Weights of a small image super-resolution model: 1.73M parameters, 32-pixel images.
Rows from block 2, named by matrix and row number. Rows with one number belong to one channel. Each number is 500 + 50 x the weight over its row's rms, rounded and kept within 0 to 999. All counts start at 0. Numbers have three digits each. After the name is the row's rms in percent of the matrix's.
# convs0: first 3x3 conv (model.enc.0.2.convs.0.weight, 64x64x3x3), inputs 22-43, a 3x3 kernel for each
# convs1: second 3x3 conv (model.enc.0.2.convs.1.weight, 64x64x3x3, transposed), outputs 22-43, a 3x3 kernel for each
convs0.10 103:528536414436528497416467577529635514601509451615465499530397504443486508544600415523432498476540538508474490437379535471549500572485479373478524477406524479498448520423530554421434445501473438528501500438496538418493535545385512433506455434561516488483571493490464586515500476471556478587496539536553509458524536473592460477543459446471478475506614479492485592490640428506509584543431546435517518484515573492552554477538462485373543488491442563552504435523501542589513536502466466454487508507425478477542465553562527507512408423537537611466529538464501523378487448493519518528543477556530477466
convs1.10 092:393574542560467465560436517612541416491466439466445583502511493432477607506570513552489463514442469422541475570529450524447547549579608532459473561470501427583563522461585476512439520556525572436560446526524510525512444477560498565514467517442538517467464480368591491545443518550494482461548573412556538420440443520530471526500432595631533469511571577467478477522468484426512537518479500465550509475472519640526387473533540518383429469540476556447452453436505544478460501518523514412468394508581428537476552425490513504512463533570455436487520528559471536536497479496550555480479547528528408519
convs0.11 096:463488486498548490484519491584500474549559473520571359566472460505458574422478496499484496501472517599554510509434449517446526523483546532441416505439494521468491465481473446576554462486437521492524495434522399475501595485433561574437476504444496448512442462466463463495508528461619495424514488470548555428555532531512499498516560503504471468341475539409488436466478528529407520453512484514542508461400555626551454530391486422459547481569437544506534466456560492518580490477503459468485447513480522488469439426518527519562524480458554463440552409546470380560498391512508450482567482468388497522
convs1.11 092:462479550478468461600569447551394465537526443568385508469426646546569380486629454553471519480580483556496468378527500416595455404496553454474470517499508470500545465427534510497483504470524455560513515576365500483477587507549551438595608441481512476572501570513542479458503577480462482483612486554480547514395460451518474400490501571503482539485578476509487503552555546491502517422472508570467541456466461509535448480562427565435375573508508443443558465518493468553574533507488495448498461529565488514434606501458486570544453418579517496504467516493562602541517536481481535544500517514501531477
convs0.12 084:513458518418493503513590563512623554471540478564532435578523522471452458487530474464425522486508545549540445468458476452497466442536546564500478450515467512447510480419441562576531497548530492511486556487547475417509518492526525550546481459483541587547486486546601622482462464447464530552407424525617509523568424524483491532543479452550495517517454532508556551563561507520478540458513591467480517506545518490490435553626632522477440449446458486667558531569417546437546389396468428436403522509530577612466520568501500524417497528458451528426492524465542498530549531537483546481575556495521575475
convs1.12 098:560488508483525502461498477438494476484507549449485498474467512541566510544486498413589515584496546451415434558374473478497528426474508506459435480550507549499463544493504516490542497494512594491468456557564485487501521569527496527402555407472467422492546626508493475498523503508561497458565509535497486526515568368444465444401531516532535394483432446498493388516461486380454548479469480557525484406376459526365477474527535542572474458492474424477486508559559388473495473554609466402406479509490580431528503586517517543485534519474442505476407441499505498461501514506550443511417482462496486504
convs0.13 091:604503529567508465565508485505510519437550495510476469473467524479491569512536459557452489556450496502431494551516527537510494488459424478573520474487485518528506534564434533517454540521602491449440499473454508506462532569574582604534545541479489488413462511509426485435510435518516444500532491546442488492467573548477608529442500506459554530459589550411604602552542598673626461548478514596532468557556527530546542510446515452445447529445498513424444525470430496512457468488506504538518393457516470436500453361532490487548496461542530469523405489559462566553515551522503532476467461461451490501
convs1.13 098:468541566648562545610600535585490433530445412435451511490491476436452559532595568481519582438423468451502478590476467464469437473442395475516446502493372503415380502528475566554419547449499507540475474558506536607515408454479393530523539507482573544618484480499502489519422460489452527508406507513513550552565573476504465524474499540485480473529504461565500467517536544470473473501566538490460501465487511582581445619525542616565663510484528496550464497504436565498534505541577492578528502546561490518544557555554468521494528474460479472506522519458439466524425477515519457402472508557563589595
convs0.14 098:503544598516533548500445506422452549460523501541422485462446489510460461544446459538483516508520524541430463523534551447532485518514496462540434492518534581514530532496513496483478594431492497464467481435610462459495461453396416511574530472537417523520550523419502556476531523550478489563601503544514500424438496564517399482526546533490510505456590528548583538434551479545455528513432556495431470472449485486472560382432495417522489501512469546479543622470461504444421561438466519466532572458442522511561446514564394525459517407495453495576537475483474480456497470464507548594470486534478577469
convs1.14 096:448469559479464532522495489542491572504547520570496562562464446551478441564596545524542490461554468494460570470448431516491541510501511461472449498489459566561546497449463563528569419543393523469543407553483495494555479524498412593561563459565526520477549466508559432515479415438454528590570537374542597478513444577451462495387515509572437434511477425511539498473484469429494492456500527612571528479444556532525437524556630541499477608492520446448472511546536445421560420616358464499512450426514509476584581557429427567509522487502534490580579488461462550501468519504498414435463483517508473482
convs0.15 095:399460456518441488513500504473535476438504578480347497487378456496430462577472534507541471521472453463390472570456545440444516494506497531510503527527544600555550536477432508495497539443443468523457518481507502463450582506422534504455480506464520541526534518515444461515486549402444474534444422474555502440441497482538507574534518456580471465455643525476511513370451479540456528517592508500484510412576483397459487450467435611504539450515505491493442523547488540528533551457494482461501505485502391507541544448460398453479518536541484490469595485557509556462623490549472450480509486495592456510
convs1.15 085:537535550444509438488552549504556519457573488483440531478551420542633494564411550512442523504519471529530527487480430412452541511495451505472467472475509503495379518439511491519496572473489503490454418524510555563519543446589522576411573588461471508547459529482565468510464488490450555591496538515395461494471484511531519545468499541479504592484530412574456519525645573501635612509508428538514464596466546536483417519541581588558499568420475600577500475511517466485441518472428484521487475453452551578558522531520516429501522483427448538541481406444519481512565520461449478414375496556585502482
convs0.16 093:522540435575475398455557540477490518413462397492493442453517442545490505516497556522488533556585454453520481450418513513585525522529512508449471426537433400551516593569523522514533490515523494496480511479524427499427518377574465513486467593485430469530570517532515462481436459555600480416507492465537461552455535381520530521512443533470480598579412401492465471544412558495470540529487584575511537436504501566388553466538591498509392608471469516478486578451433469513508408521409487458486576519523526435533462485467420521504440465551447489449507467486431497560474401590527573443456496572472486477
convs1.16 097:507458523485556468543432459654503379546569489495539466575485409484477584586539489566504446523467486483480491415491528553508384561469523504552600577423616535547598575500584476466454493460473422575529481519493521527427487553523500514604576461482510560523462439551481480589552529433555555515498494452485517521481487489515537520401546467495510462460475498492494457483468484588527560525451553445500490491488511472497565409475484400597416484546521427555472514410458444478521584535536521525469551488530441511520469483378481505649614446564599558541528501454432504540523609436607434613516523521537557511
convs0.17 114:391544562554411416656584479432324584394420501506473554466429565504503449465576466550498538595513488531511488562392458592462502509505480566456609543475622547500515542494486606551530452470560421457495456453435465418504557348442423457493442476511453545556436585591517508483464492452447507635550434516456526593478466486540428439488502471488505485521461458528436501477386548561383468515513554494551488468431467537407491460522542460526437538467480513448495500453458546466472510565431479557464498454465484499574467499465540527537560428607427546595478555525504489463481448570452483507481538482431534467
convs1.17 112:507445476551534351521513531480564560605618633541524579545404445592453493456544554448497507555452481541492514478508390559481486521488498447506500485521525438456480499544567452485426530492481537481564524500489440604469534472598441561531553484432456496540472489471477485482408515512387554563533551470479559476483524563498447543591514443432535515505475478486471536417648462447520467500541509473448558456537488569451543502445434367557588497524562562490488492465490529452570489498495520514420460495445370514465542490525436528504507545532519480520405562508598508492543411523553548511552535505478506537
convs0.18 109:426518581516491477459481438510388510449605488555540542447429572433436503534420448514506545497496432540464470478461591417523563490591470467469569536483498433497498479514607668551484527414481414391526546478540470486535514462567491473490494495476482587504523542508529420483472575496527473461543523486555534442443448491491419474504520482516518571480494534546450483457487478527507493560585541434485577499543469479465426521623603496528497539447611524498477529487506482458530555445449501492527434525499518480483439526492536399492485532650503508449575495534542460465446537527469514484514469439546473539
convs1.18 106:578531557445509437439531529503487530436471545525525499528498440524526495441488627460561504447527501582447551536509453468486523529441487533570547507426462433458472503451486424565393483492480508400413497543509575543534456520526565481482417499556543507508498511491501457514568501540574551488509509445385514494450646538583451516473573547542479511447447448462495457520548624474518439455540483506547507446387485426520484473486508558572518466554509520492504541540373434524428432583534561573511492429526566552478480488525495532562462477375505549485432391481545492594504512412463521525530572547509552514
convs0.19 101:435495498524437469498494543452509422394554400532466459446540465454449519499500451553475474566505481528469541488427538453509545519527486488485489424537444530437473492566492430539478558444477458392533489498415508533467557558434466486549476549471476499525599586418499471534501433521493509466564433486533505490489448501478456494520559484577499472399561556487506472425419485493454533455502507411428518499508511491499530535475485506450492531413506520444464511569496533459546446514515524530551392469475443516617453499499508508431484457473433621373511504528587464545498408486489530450552454430460488479
convs1.19 097:494458512458432563506517548493429442598408425489557460515502526559421499587501478520428521574539383463601455428570452485452503520500484538559556600498598586543521450568580428463605459413494496465445564522489569416522447481405539507577512440566462500501532460506583444520442576443477582545476547514445488543473527471436524497449577641465459575507448424500568505490537565423490578497478485529505504502541459549427535487523467510496462505458473610530413512527506422498501428469542550555522466482517361470653583475508518477578520455591576454515572486499487542444504467460500482483534476536512454494
convs0.20 087:469480528566534509525474437609517467500545477407505495557423445548496442440453368503465418460524457490501466560495502540492465472492553469495505501486426471418492489470411594461503554549590602517521507526548477465561581494465492550502513565630612496556518557504513517551540534450538515453521551429537537580516536488465492423488526494590479541435546529544438387481493596504497658517472515515505566497508567485554526500559491498490463498516453487495507486561597485532519506525504550543562465454488563500498560439475504514496576516414592504442493462523508464456534518488574509480508530506564522496
convs1.20 108:531538505543567448514480530495516492450546478561464494635556345521520422504474519569444412474551619527479555582536408477498448495475443450504533570454458413445531446472483606505454441515482520487507492496486420541428470467517492441515497502504587433425527544462428443535548474514659450408532463473576503492529513541582537447548484433447483507512484557499422459413470402580505510497477498455542423493519404487484413515421519467456524549442499552471476525455557505460507506477505558490454483495492543515400470576599446488489509488603440546553537458535531531512431509451517521456565462436484505494
convs0.21 079:477485537479458514462541508593539515559477497456471426546473487436539470449471527439484416529506459529512483506450444546462482536494593461481416486414364540519492493495389564442469519541462492521491487548437500525529557396582549462531537521487440478542500513506550489536450569487464515446518497476532589518522463520575515601454534515446525577497518407493527511495433506522544490496547485499459499459517486445478494499403535566543587514452486565426546536504492532511504509484487468454413458500514475421502416398466547467557471493522537526560511523503509426511402444520488428463418488471534440520
convs1.21 080:485552471476502581465539410502569495442496508501553423547503595467538546449527370525465508449479488596515590407589518544526471502550538442479463535548497494547466533530495488513525582468510415556440538443566495561504523498383536498425479530507435540439496508479457504517507524530573479469474429552434452449465451521476461531553539450480481535497437543613528522499502531474478436559592563469564556411479570470421437434576457535613451542459489564514466476534543535506534479518483480486465489580545507452508477569468434528503430430502346493472482545508403519554480507477471514497530519552542611553
convs0.22 126:482534495479486468479455561462496575476574600483383336474561430567613530539454598474442522545479470538551492516520486467469565493474552555561569540523547499387495475517572459493562591523450453496549444503484510476475485427470447442537541488501467531589494441504613465420524552494464418515458437435545425527539508429497520407512464497572628473525490591488523431493578605524559470609531489528522559488472506456466463424468481558502467429475484500436422538474494585528496445413395435423541507432551436517453436471446553502550418490537505416503526545406600528428647482453457465557424485545617542477
convs1.22 119:611496491512504537470549421476528470312424477563405555390448509322424419469504410553530541518492550622547511445489595489499469488522532452445429446545485524455510484497484460467380502545507471478469519582542497505481553555477505528493515437432473530492501576523502492457552457541503570601492470453524523507554463481439475436470515506480513378476444474447415497407413458519533426530516464480506477477441474549513504498480555578506477511515493523526522550565541572526517526534639493499423504475609594503552511566386496557522498525502441472575398467465602374409606570449325551399464472469502491470
convs0.23 109:488567433477431631521532490449476519299520272434485476480427548536510526612466433577474473459545607497396443489434580497490479531448422538524509571476570526540497452498502467519441561420471505400504503535376475481542453499478467572509492565470527545462484544539503532550508443515591514505577459525515509589488526462495471444451477390508481584437558558468526478523438485586451537520484494544497600498520473483557437502436521536525528563505440473536560473507509517494507518508506450445567443507556521475531497475445540444434509547415435558419526564477472465603531408562465479453539449471432464466
convs1.23 106:459513465522522485493451542451493528592411601428474547581460437576393461465552484511517538559499412487538497440566500522565421496502535434426555579451504502527547517489581568500496492547454475568545484562380587423516457514530608463650525470552542423432444430586527503466544493376560423469430479476552432547508511440499538523323580496447540479486491506386539430654510467516401568459400564532526416449583586554463506494520504477487503486528517499491537495484491408522526504551429495459553527564516514379593433537508604599495611467540569476481471483473437517482534464523571453518481547573497499525
convs0.24 088:490515499512457508450419539514596476477428507560541484516510448439473481440564494524529447568445445551479520512458478481457467470535599493439430511554526571499473540448383566477523465432497447573462409547536441551514530496425481549633495466496445515548516526527495521531519395464493506523392538471488465531538484528523453539524542622518529517439502448385485488515474585460597464495523602520592513470459537576473446420419533461457574513475551531542575531465443504497459548531464501457545480446489407371440414428463483460464444428554613465514515473482509495586546482450560451501594491428582406501
convs1.24 085:417523444395530449481557468453470484490600545529482650433502562501647514583505496469500467579467472488468547430510532485538550463472449516529431478462516542515575481498525554539511533522540528532463507551512467471504519534413454463480471550508566440568523499473563514544533521529422504517549525541513473499477504530502508508399498428513451438402401384421504469548526529521452538464539468500540532384563530513516464536492495513541491506465500495453486458438550563525555488546468457554457455571561552623543504511480376600503360509539468559510446525440416490467456512452543473461512470514428470449
convs0.25 099:515545454441483518454467488433470550470429463459480534518387485520419506523587462536557506491434473507443514510430447511539468520483505438541540455487480479481491608534408440459485483452568479419479490464431419439497547513494405532467469460527536402480491455497446533473470511548455492458436537534508501455495535524482469402524557597500538587577532516448417406512564559581415467505558506528457499510445539556602538548509494459427584484494565453532510499474436485454543468462493548468371494452466491498517530451496538489504404516579419546428488503541470551539564465527500474541528459498520495503
convs1.25 090:488549493456484421560482421477531548486498497483543553404509535511482509490543425480496495556537525522523483488573509506448509523520495547502481449419581467578503523536576535467476493511472507454531576540499551571561532476535502526486478488492470538527516564578527519520487539524548487499441511532526508554442516493417402546434489474467384417278506467500473503433466436520440464491503533459489392488521504576544542496573481451452421587520406526509555488492442475431498479524520516449430443592554526535559410522480534422536466500595518462496542383531540515524461549471433416510524533467432451493
convs0.26 096:468496459491579579497541508475485520468531526529579615503462514537460526576560503500539521487588479498471447512519512447552553535474433526432460513475538498576515511554485473528561504542521582450494503543524518472585467434543566537551617505482586507542541594424503443530446495500486622573521497458522585464585538413527480476533458500498481543521582510484539625561572596528537473545491550492540463494426459485448498513488555477507467455590506628472493432457553508495514597449535604545577469626450588531662547543434482593456563535429447482471574457525476463544434561457466528561510510443528590487
convs1.26 115:567501537507584503535531481431509474435495584535569564454523488495470551593545410491488541497574564595451497502511473485458519494478428479497398421499491478458418462450444532515507513397489421517508581418569515464508514464520491501517543568489419451546520643521502499432529415556386541468482479539525516523547528504414430482398412429500569368432470528543522498498464473429396474537553412593471500502403428510510438547478540520545540499467523590552501391447466474450538530528468519466481495484494481553503606465484558483500499510467498436461484467580459449461497553472468391533504575456434479494
convs0.27 085:436598492493535552497487496506437464539431509503528462536465525369468597445506446490467507517434634478470465475492559465478422473580474464509471442508554492470530445477461438459488588409480412452465459502546425566456504499401472539492571442487534476432470551598538462513492464498483392480467531487512482512486438565536465444485489425457664454558383538548496538509461487476480510447487454472563394505541505493555595459504468536511530458454455503390538475412482554366439554504577480511483475575513427468550436441473474608483567492437508532513473538550480410479476464537509532478518507425422506466
convs1.27 084:546442533535613526389535504483532575516515493475591478455443585439467552391605544481530514451504479505537518563437476539542537411490496451508500513461463466506460508511502483514528500445512516509526503556471537613587461552451451500451562477527465379506411533509496541483526551564606587500446533409502437402364556466489495530536463429432621418487496502488565532542452451419519450408385451595476544632501515408451472607421472392464473509501479503547502491530483481510537423560417520493473545491561470509591471466499484468520523495411517418437502531505605560453418500532522490423615566473547388515
convs0.28 102:493527506544439511574449467532435525593416492515454489520428497493521394467510530480549516544421441541467452547516448557486492434507498520499524479582578493470571576559553478472560514496494508529557531440449494477521528551471483499461591454479533476507494462460430453474455488506521467552498504510386546512426469517477465493452544533495459494562557445437347533580529546576544460564550469529454551560389513491494500441365532462460472508425531499545518566486482423577402471447485507489496468428497465477518573487516466564478387435574499432545442398556550494610447502420480556402480450527480512500
convs1.28 096:530498450539457472531473435520577450445508538619498507489490490471483518500439488473576472508444623545403437498476542399454511480494457479485493484477462480567464453464521454511453550475516616402510450550512449467498536600482547456576507465450526551583520527537526522493539403536475492409365569591461439573528457495436548524471471466531525464529454473509513474535401497552695497549537488333512507482462526540486502529530524529494489501462493493446480474531471514473520479476505489448486554439549513569508476550527520561425460496555471429536504556475496459516510509540487497513450563555504541574
convs0.29 127:509536466520489473516575505496488529473474499432534469517541474489547535474496501448533511470560470460519445498546541510476515520456493544460527569542532549551546513430564486460503556487499383519512409443490395534487533486463546411430528456541483445495497528497506515448433620517482550550401654497567419476533423500558384512473512438484504465537449491498485494517464434555497433493508495495480483493518502582559490490580518464518516458517471455501497471500477463457514518494506456523499514550501491496504564506448583452499542500532498515592468575495525541537573447519671479503541480502664508538
convs1.29 114:489484487535547494487503518565448583511499511445517541574524447528479460521429464500444446529380401532451435494568482510520495519551479503469551437470550481502553442584480442623557460630464469477643522459644505472603525459512454542463402516519479475563459490524493471483519451456442465430508422469521641447540616500484620517597485481589489519538543572515552574482515550446461586521484455535488495450478461499411530524461541525443596478450537524529475472493502524491536481430499447454531471551610455496571477479541407529480474469518498502497508552579468535510466448545541529416563584453555542451
convs0.30 110:485513523436506506559459508390501498476486366445564468407499492528503503509383502491456481521491509529495526493518496551389528485556483517444434475582489491506439479463593567420509555478481431501520455408539481550459518485540463489387499541497505503511579509541465498523505475474419415603502520477486539526602490424480528483473573487443601484590413552544530459498546511496483499535642524496420476575500442551502507521498481489541504503467480542428566482484528523508488467409431575489448481529481468464599518466486467551421441505453545435540438504562568540512458504489517570529424558513543558474
convs1.30 099:555536529541480493459546506591469522477516576546560507535550416501486559571409626516514424443483509573468545569479463473480569564508488511493409536522562506556547558552536450568532409528502541469448511573554519468574531506533566551570448438527543468433472512415409483562433498503573569509426539503498578566502441441514401528485515549460498539516466497568497466386510520538504492568529475508479509576512465492473438549459540517535372521524478472515484440494520515611432557531533484472468586412557446597428494495530509536475575450647550477476505562477407469567488394556533543473558480554514404515
convs0.31 117:494497496538494491520472377516422543496514455528573460461600529524467575458551563481569484498516444480518466468542545504472496487537441503529525514455531496501519553593558478514434446492454499480475512433549550486573505459539519445478566534441593536536441531471505501472523485560498503484471529553486499450399413492469532540483507576558511451498501493441409569477509453490515540455501483532469456505516514545524512538575522571546530509546476522564459520449518493410494480488441535598479490555526555500441541469515469540469518476515471455563474468435535467451528520561461505555518484538522547496
convs1.31 127:557561514508432531495434398557458391523553520507444500394518543464497503466553535494470383498545554517509503573485445492506519463523481541553551523590469445395532503535548506478491510497502455513421497559400489490575541403567509520440487526486520403521514501468462548517455478546554566515558454466461506509489532590568490474558495538478635533580429451565470503551522592452514468505443365506641646451450491508484503501427480462506511447437467524466576496490477522500504487454444550558537436469465479544430428445518566477558393542524495450506581511509449499497566574539451461475536578532497462562
convs0.32 089:571561457530504470470461516530525472562497520396561542446588492537510464383501614491507460532559478470535521539523514503481445467473535457510569433545475443510537493440502537446433463415483386523547403500466422519494511493438513531505533546539569510515507503564479522507486501511345456507488410504489453453534481457564516464465591477526495493575434473455472537424494434471530512357576411404461460477540509471506408510566374534506533501410574526473476469469491550488449481524492499459422496471490504511544505438545512498529510509475490484570521598455518423486394495431428469486427467444497512438
convs1.32 090:437397498556476430518421427500498488425480407505467484579513485495524457559373573563497558420538432499419486534540492562464435505471528517491471510574525474470471449589451524489502525479490529505544534399531458601500467447465420455516591511428363497611491516505446567548424567576466519495437509521435507529439508447496452500529422445486437584487635503521520528444523508564597493512502563471523500580489544548541457645449488639466485461579508553616451500483474500512455488518537478540523473495530500449479511484520415496478476492566559514462576561498521501578601517501470567551531453562572552437
convs0.33 112:459384553502515397506457436516492425546504461498548508492428558412365546502535472493479580515491444529529388515532530449391535497498454504462511506481528485532436507492581520498435446443487489521498537491482491455471490522467556507482464515489518511498483534551594496514566488521467474468494583554511480450429472537530469495529567524510481448484446573441553585475441515587624438491466467479459504509580573543407400415426485566485519491485487507450565563591384516478456549481512473508472550487508518385502476576533481497467538530451464477563519463538527362476489563412454486502500476482547510497
convs1.33 116:482532516574589581528535530533500491564501504537484548459511500451612565502490452544518503486463499553576431514495464522612617472494424459446573530517526473517488448476465468496476481435471485538513462473404553561522596595541443432387546458548479436436430563492495497477474449482538597525538457464618482615435546479528598503507473537487563537486436531422506396511519595455431603364531418594383514535656526522509476518535512599566464511464425568458476499505540508580507529428459467540487471406558542579492431528484404455516509513434554505593562418482503461456536622481489455509474491465507537505
convs0.34 098:446468462552472467522491517591486360473507417486508495599506419423429523495421416522464471510562467525491485518410435462454547476451471482541470576396507435525539552530472552539516518397450521493509543416488427345530512515469509555368513590474480456432568492480518489572516479462565424464495475453429491523524457441532463478466469447442468556432523448548499493494609553563527553495393459434478464467486421520538582480436435486355470478451464469467430478556468487460472561494512645560476400483481476499547503496480621546591481553489461457419514499516546561555501451502491529482417447487514468551
convs1.34 100:383553515517558371565510494443561486572448432499593534466500450553560490589440460488504473493501458469432419545536531525538519592549493557524531523497505527507512507534497469494468507479570495540509442559494411501498506535495541479496531471497480502419515502496531542593558488543503520464519479481558499448503586510557462506579524507564495598405527568525498475498440480458543555599542544558556467622533534535529568650500476547517491527520525483454580546483459518474486533514453513493541511563477433507509553441494503581495611406531460561544549511483459491574541554503523450519515518562448429513
convs0.35 106:524531455422475571465509557512560510475489512507499538473444408551441459471496561503552465491492545505462518496431506518505608475464554433455462355420522536467432512504492522452543530403480460497492451385475526499483567492560413475592518418640452474523524466439463518501532423480562472462513434408527445494528479464538482486526532476539559403516482425538507436563559429425423589481492482394458509497515513454453450398476627443517500518484459515494524522464498500411497501454499558440476391575545482474518441429572485480568561531490544475531480471433493496488483507474531504424514513498448608441
convs1.35 103:559497494447527629455476531497512457473453457479433463517463546515590464518446442464501537520493565520466415530567583483519508590424419524509523468523366476513444491525425494470466515535483405461535521511573428529531542538465452449563365531467481507500466534549457557512590542542663543503505584497552512450488496502557482487527469539535507576564550512456548465539483524508454543527448458467549649534520551495494590491536473449454541486478475518577550557533508565567463497516537500543468488474475485541457451437597448512452398521460485457493487474530591559491578575544496383555476498533440492467
convs0.36 098:498511491430509501518460498472475423413496378483448528497549510442395490563502484479497451528523527499510509530449416541471535584524537394565514492392551579439539597444532424469447559505472516481506506545500439523514497549503499489483497458497530550495577557467476529560459514454562451361520538493499485473537521444495480535466453486565564512546446500602444483452573557459475608492502502519518576482460524514475509495512422483467574543511496528465570500460506482579526567469478540481476530475555531540537431484526426536535403506518495469545535591414504508557510480548412514467551406403439581541
convs1.36 093:553499425474470599504527403590458521506478572499553527474518456549513471465514566478436546379574407512470513520452466561449457586470530464502518501528585524479559480519532544553481492439504417516473491469421542458480526560491540535599472509513425492466553455466469487541538453532516537434512498547524525535459477560525566557541477503502542436517474509507493464459408605559581486431556552438452426471486507483455530570612533476449497475517424436530454496470511525496457453500497505434470491531575504455513444527433500526507588523619517470561427505518474434563530532485569501479573584477581505613
convs0.37 105:497529573503484524560479535524411380461403496539528474474525460537545447509510432569465466535540530501540402475427507511556501584502549546490417561431462509478530510526564461469522565518495471422602391478461496489510499578505542494578563478538506490557553491489507515497534449461569551475587515443539498484538475401531414531407485493453458529455463523538491521578501566516498472506482576533581487436441491504502449473451481502529507573587477522470504521519428497488499443501484506532450504512429464468515452456455525618474462551341507463535500467508591457376502441506609488498399583506495446541
convs1.37 105:564575439539432525536547486454415534338530439491513486624531495525472476522535487559571479546473490548509477454477481542413543465557509464420557457453409496524525459535481469408535417517538475487460574466459418483498515436413517658418526464535481538462543469539453498422502479453505559446517480484467539496572429594465541434459480531427432610501534527558536564547472342513624437534539496468460529513474607518508537594514469556508473517462487508572444535434425508498543510594465540477526564522462479528615485541496486564371423438554543432520497466501578507497468508464402578458545469573516508457
convs0.38 084:467460483389494523542502523511538518582489523597507468483394522591450486455463508503497507541575585429463493512507542518455539427437463511465429445438468505471469522494553612486528388498522456567530441479479425501521525492486521502502569518539492483491450456557535491473544471432510429410508461471537501583498451460474556518545515624490540374561453441569477444631469518487454407416500552432520529539508512514519497430541509455481534544510479573497528533404529550414395441422402531457424459488548467467498481441518476513458450533471522512443526459509441420470484383584457471521494433457420518463
convs1.38 081:469493516542521587563592506520493435548558518453459509399492582512499544445599524424516548471497472435505416485455558469539553449516490469497430483562481515539510471443441433505470528454547541455524496608490502498545564548544491511441465465400551488613479578478572552587495533578600482476575558519511494499530570500447451520566477475532520401431434411516491482509566484616504394487512506477458579523506475421439436458498567461492500489595461465433440494476501518538481571566543557572488461523595504464456518539574590518567465482499505451538390553485517538489481467509516546527572507468518491512
convs0.39 094:515582531440506593520532453483479544503562502476575493467563538448543509560570483474511503419414519451502545547430444464510493539526453456531550532540490558514474435457499513433534546569507450530491472452578529486455439507535495507586566520386506499491535446415529585515481549512506564484501488520466477532576535445594539577482561476539501459526473409569534475488499513439488427512573509545484511520460430593551539548603557591574498460520495425493500521503458545541533453401462485497403485496591616545531644519508467399554530517528571496496500448467483542488527569462524556485511546521467441457
convs1.39 109:496559577334474488442432481560515521458525413415481511468440477483517564540477421560518505529491472452437508511540498536539499524509493556595554535508526588497472473558526479461417493501464511401491482538511536515548486437403446478506423507600584559555475479430480455491512547484507418488473484576493526467509422520417426438432476482552523515542498487477509540540459479452486433456510529495542477478436510483501482588428507409489386533510569588560463538473504512504508521531527417440515493506514522526505526534548492608521523515445535567392461432473468452469610533512548495476535546460508519470
convs0.40 101:418486584551492477493418520499477619532426492493489454518421503491510480528420507534578428465495456508502449551495530593552521523448549547517580535459508534582489567507453458486403488504479545445549553456468510519431473514443545557462489435501486535538544515505505494507515526484529530403536516438555484455478518440473494456433482474423483541458490545541538508402481431586455591504492455511471477521481557502442478499521557496412474553428394484467401480470506439482516461519505504450457432442501414445511506478491420557450532553537463476485517424550434410554535485416551486514526417503529473521
convs1.40 096:499512570476507428468500463540519503359558501514527501540540492429433430391574500537535497535474528501478436537523446505520475512535445471525533605583556473494396583449491521485566546589440542456536501497467497606458494453495489483423567519456408498500480573508558436495508482504527413567560436425406494429599454397466500582487469497437647541535560455464443455494590608487529388471389434437577578483469404461585579390493480453468498459415518529498506590545405525494460528500475506484524556507450512476554466579507489555611504572506527521423578445552460474444506599491520492513416500505529536424
convs0.41 093:460557474489549465544550484470514511449491506498475462427503530474424454518480504490567497507479472492493565522496518506554422521503526554475561432483555602520536474480441475467450434453447487447494521516452607444440600520458463414399454559548495456565426567524537619458445498503485522548472546539562531554517513455545577521512547498526506452476503451612522444536433514524560564524545559531464496483528531431397428418538551427445494524580440519591540496519479471526541431451495543495487524533578514575486511523570500471528435507474530494530529515474407462489548469526488474424460538603583605567
convs1.41 095:497443532478589503542526471484496613502503439498495444509501474447531468557506476433410549539610530427432490442541552473526491554487505484511523454564507568532466566477507548550591575600572474484520487535399440544427458440508523525435516485446481413514535592437514509566509447590413451467578461464475521477535480498551498432485486581533488447491527493438411456515562519540501569541428483527502502429605516378508560534496474515528467448459440450467471514492548435505486469462435500425517428599529570489412500464497566519482514452526542563520471556479623572489438442508473469509542403406527475513
convs0.42 090:503481516511517530516469524477523525468585455440500465447442451541555506443470542553437470510460490511426456501499523482539446541493445567425544510571496509540511555499512485527521598507520368416506421510520462491547522488399451442454512473484538540558457541622499491474466451534462606471418457565579461444451440544476527437424481481487449544494545523435490544579486562477523571463548461475485527476526420516546509521505488507489568450447543476460577544519426462425471536443494524587505441428543521490479435453525536544543504527562436501543452470541531439579461513457455478465516470524506466524
convs1.42 088:421490483440484558495460503484488564541425665526444457600492411520513475528489466521533477510498502489615487481544448509465540523528413525474497587508552480561437571544500421483490548507431485570460511431527491543614543519496517498482502552499559510452498420600464550408409534508504499510493445510486498531481474437514569459490500485507409565505464496512501469454413529452501632453541618427486440522531450613456388460423445382518394544483504517467420459557588452410479453423468524579544521559536545559475456471550520479547459559489495427532575464531461496449398508625526451456505509460571501552
convs0.43 094:555485529455512449490469518491531424446475471527501437475478537489396493489403472542536519520441527501489494487428471533515493480488459461565462458555547508424551548473523356415590532562514402548494452489572466499517547484491439503520517496440524539462482446565488550525526470457581513500566544506410436566509427472505535490486510508512610476508545496531499412577521508611559402468489472516495542483554573482464592356414546489502387512516478509466539495465527597517492440519549468461482470488495460498483483436479534413561416436539481377494521555530484431488503523428450500503435561553439511579
convs1.43 083:599473535464515569493479481476463509532543523646435523515569547515457517582434411554558442443477554478366550556597580487458417535565596469481539565582507554512514526541442465498474548576508484497536429538546413462499442448451516497581510510500444554503479478449470436452425498539452514456514490454483538423560529545524521502462503508504484534507421523545461396458426471499584573406441563465510477486467550487470581496545612378507450466443561535556470460448488483493524438496543443460511530529524517499466537562463583554560493590596417526538461459500618498456404514538388458493507507459447600499
convs0.44 089:509433484460492525526519540475591536499515464477463495506531459473430495452474399466458459484474502567539525526526484472510440599536562546522500479435470444469475525560423453422480536373523500468549509610478476499530489504555519519342523348447541532516514505425572566495531483504481451401550436589549534451570521494463466521441543530455493440507652522476485439471477551405534502487418534509534470419448508508620474495519559502529575556465470493418430512458499537480496574541538453475535484526569432430467490555528561437505437480466487432493431501500476418459449504487521545502492595528451444492
convs1.44 088:427518476521476506414529494563454493448534573459560570578540502584502462586512474515469444453471589520595524443542525516430374460471464531564509600557510576484412495495498538506428527476455495487466417468529524492477539610409589501604492552485433390488507561414522504486508499540592513583593487535505523497426487538451500437462509510511563543414501461498468475495470454489498495540552528475536518484534509525521525427542507456394503518491466517550492467536517450482443435442477491564494462489455597386520455481474479498569565521504457511484539545547490517506547529539529427526436521487522487501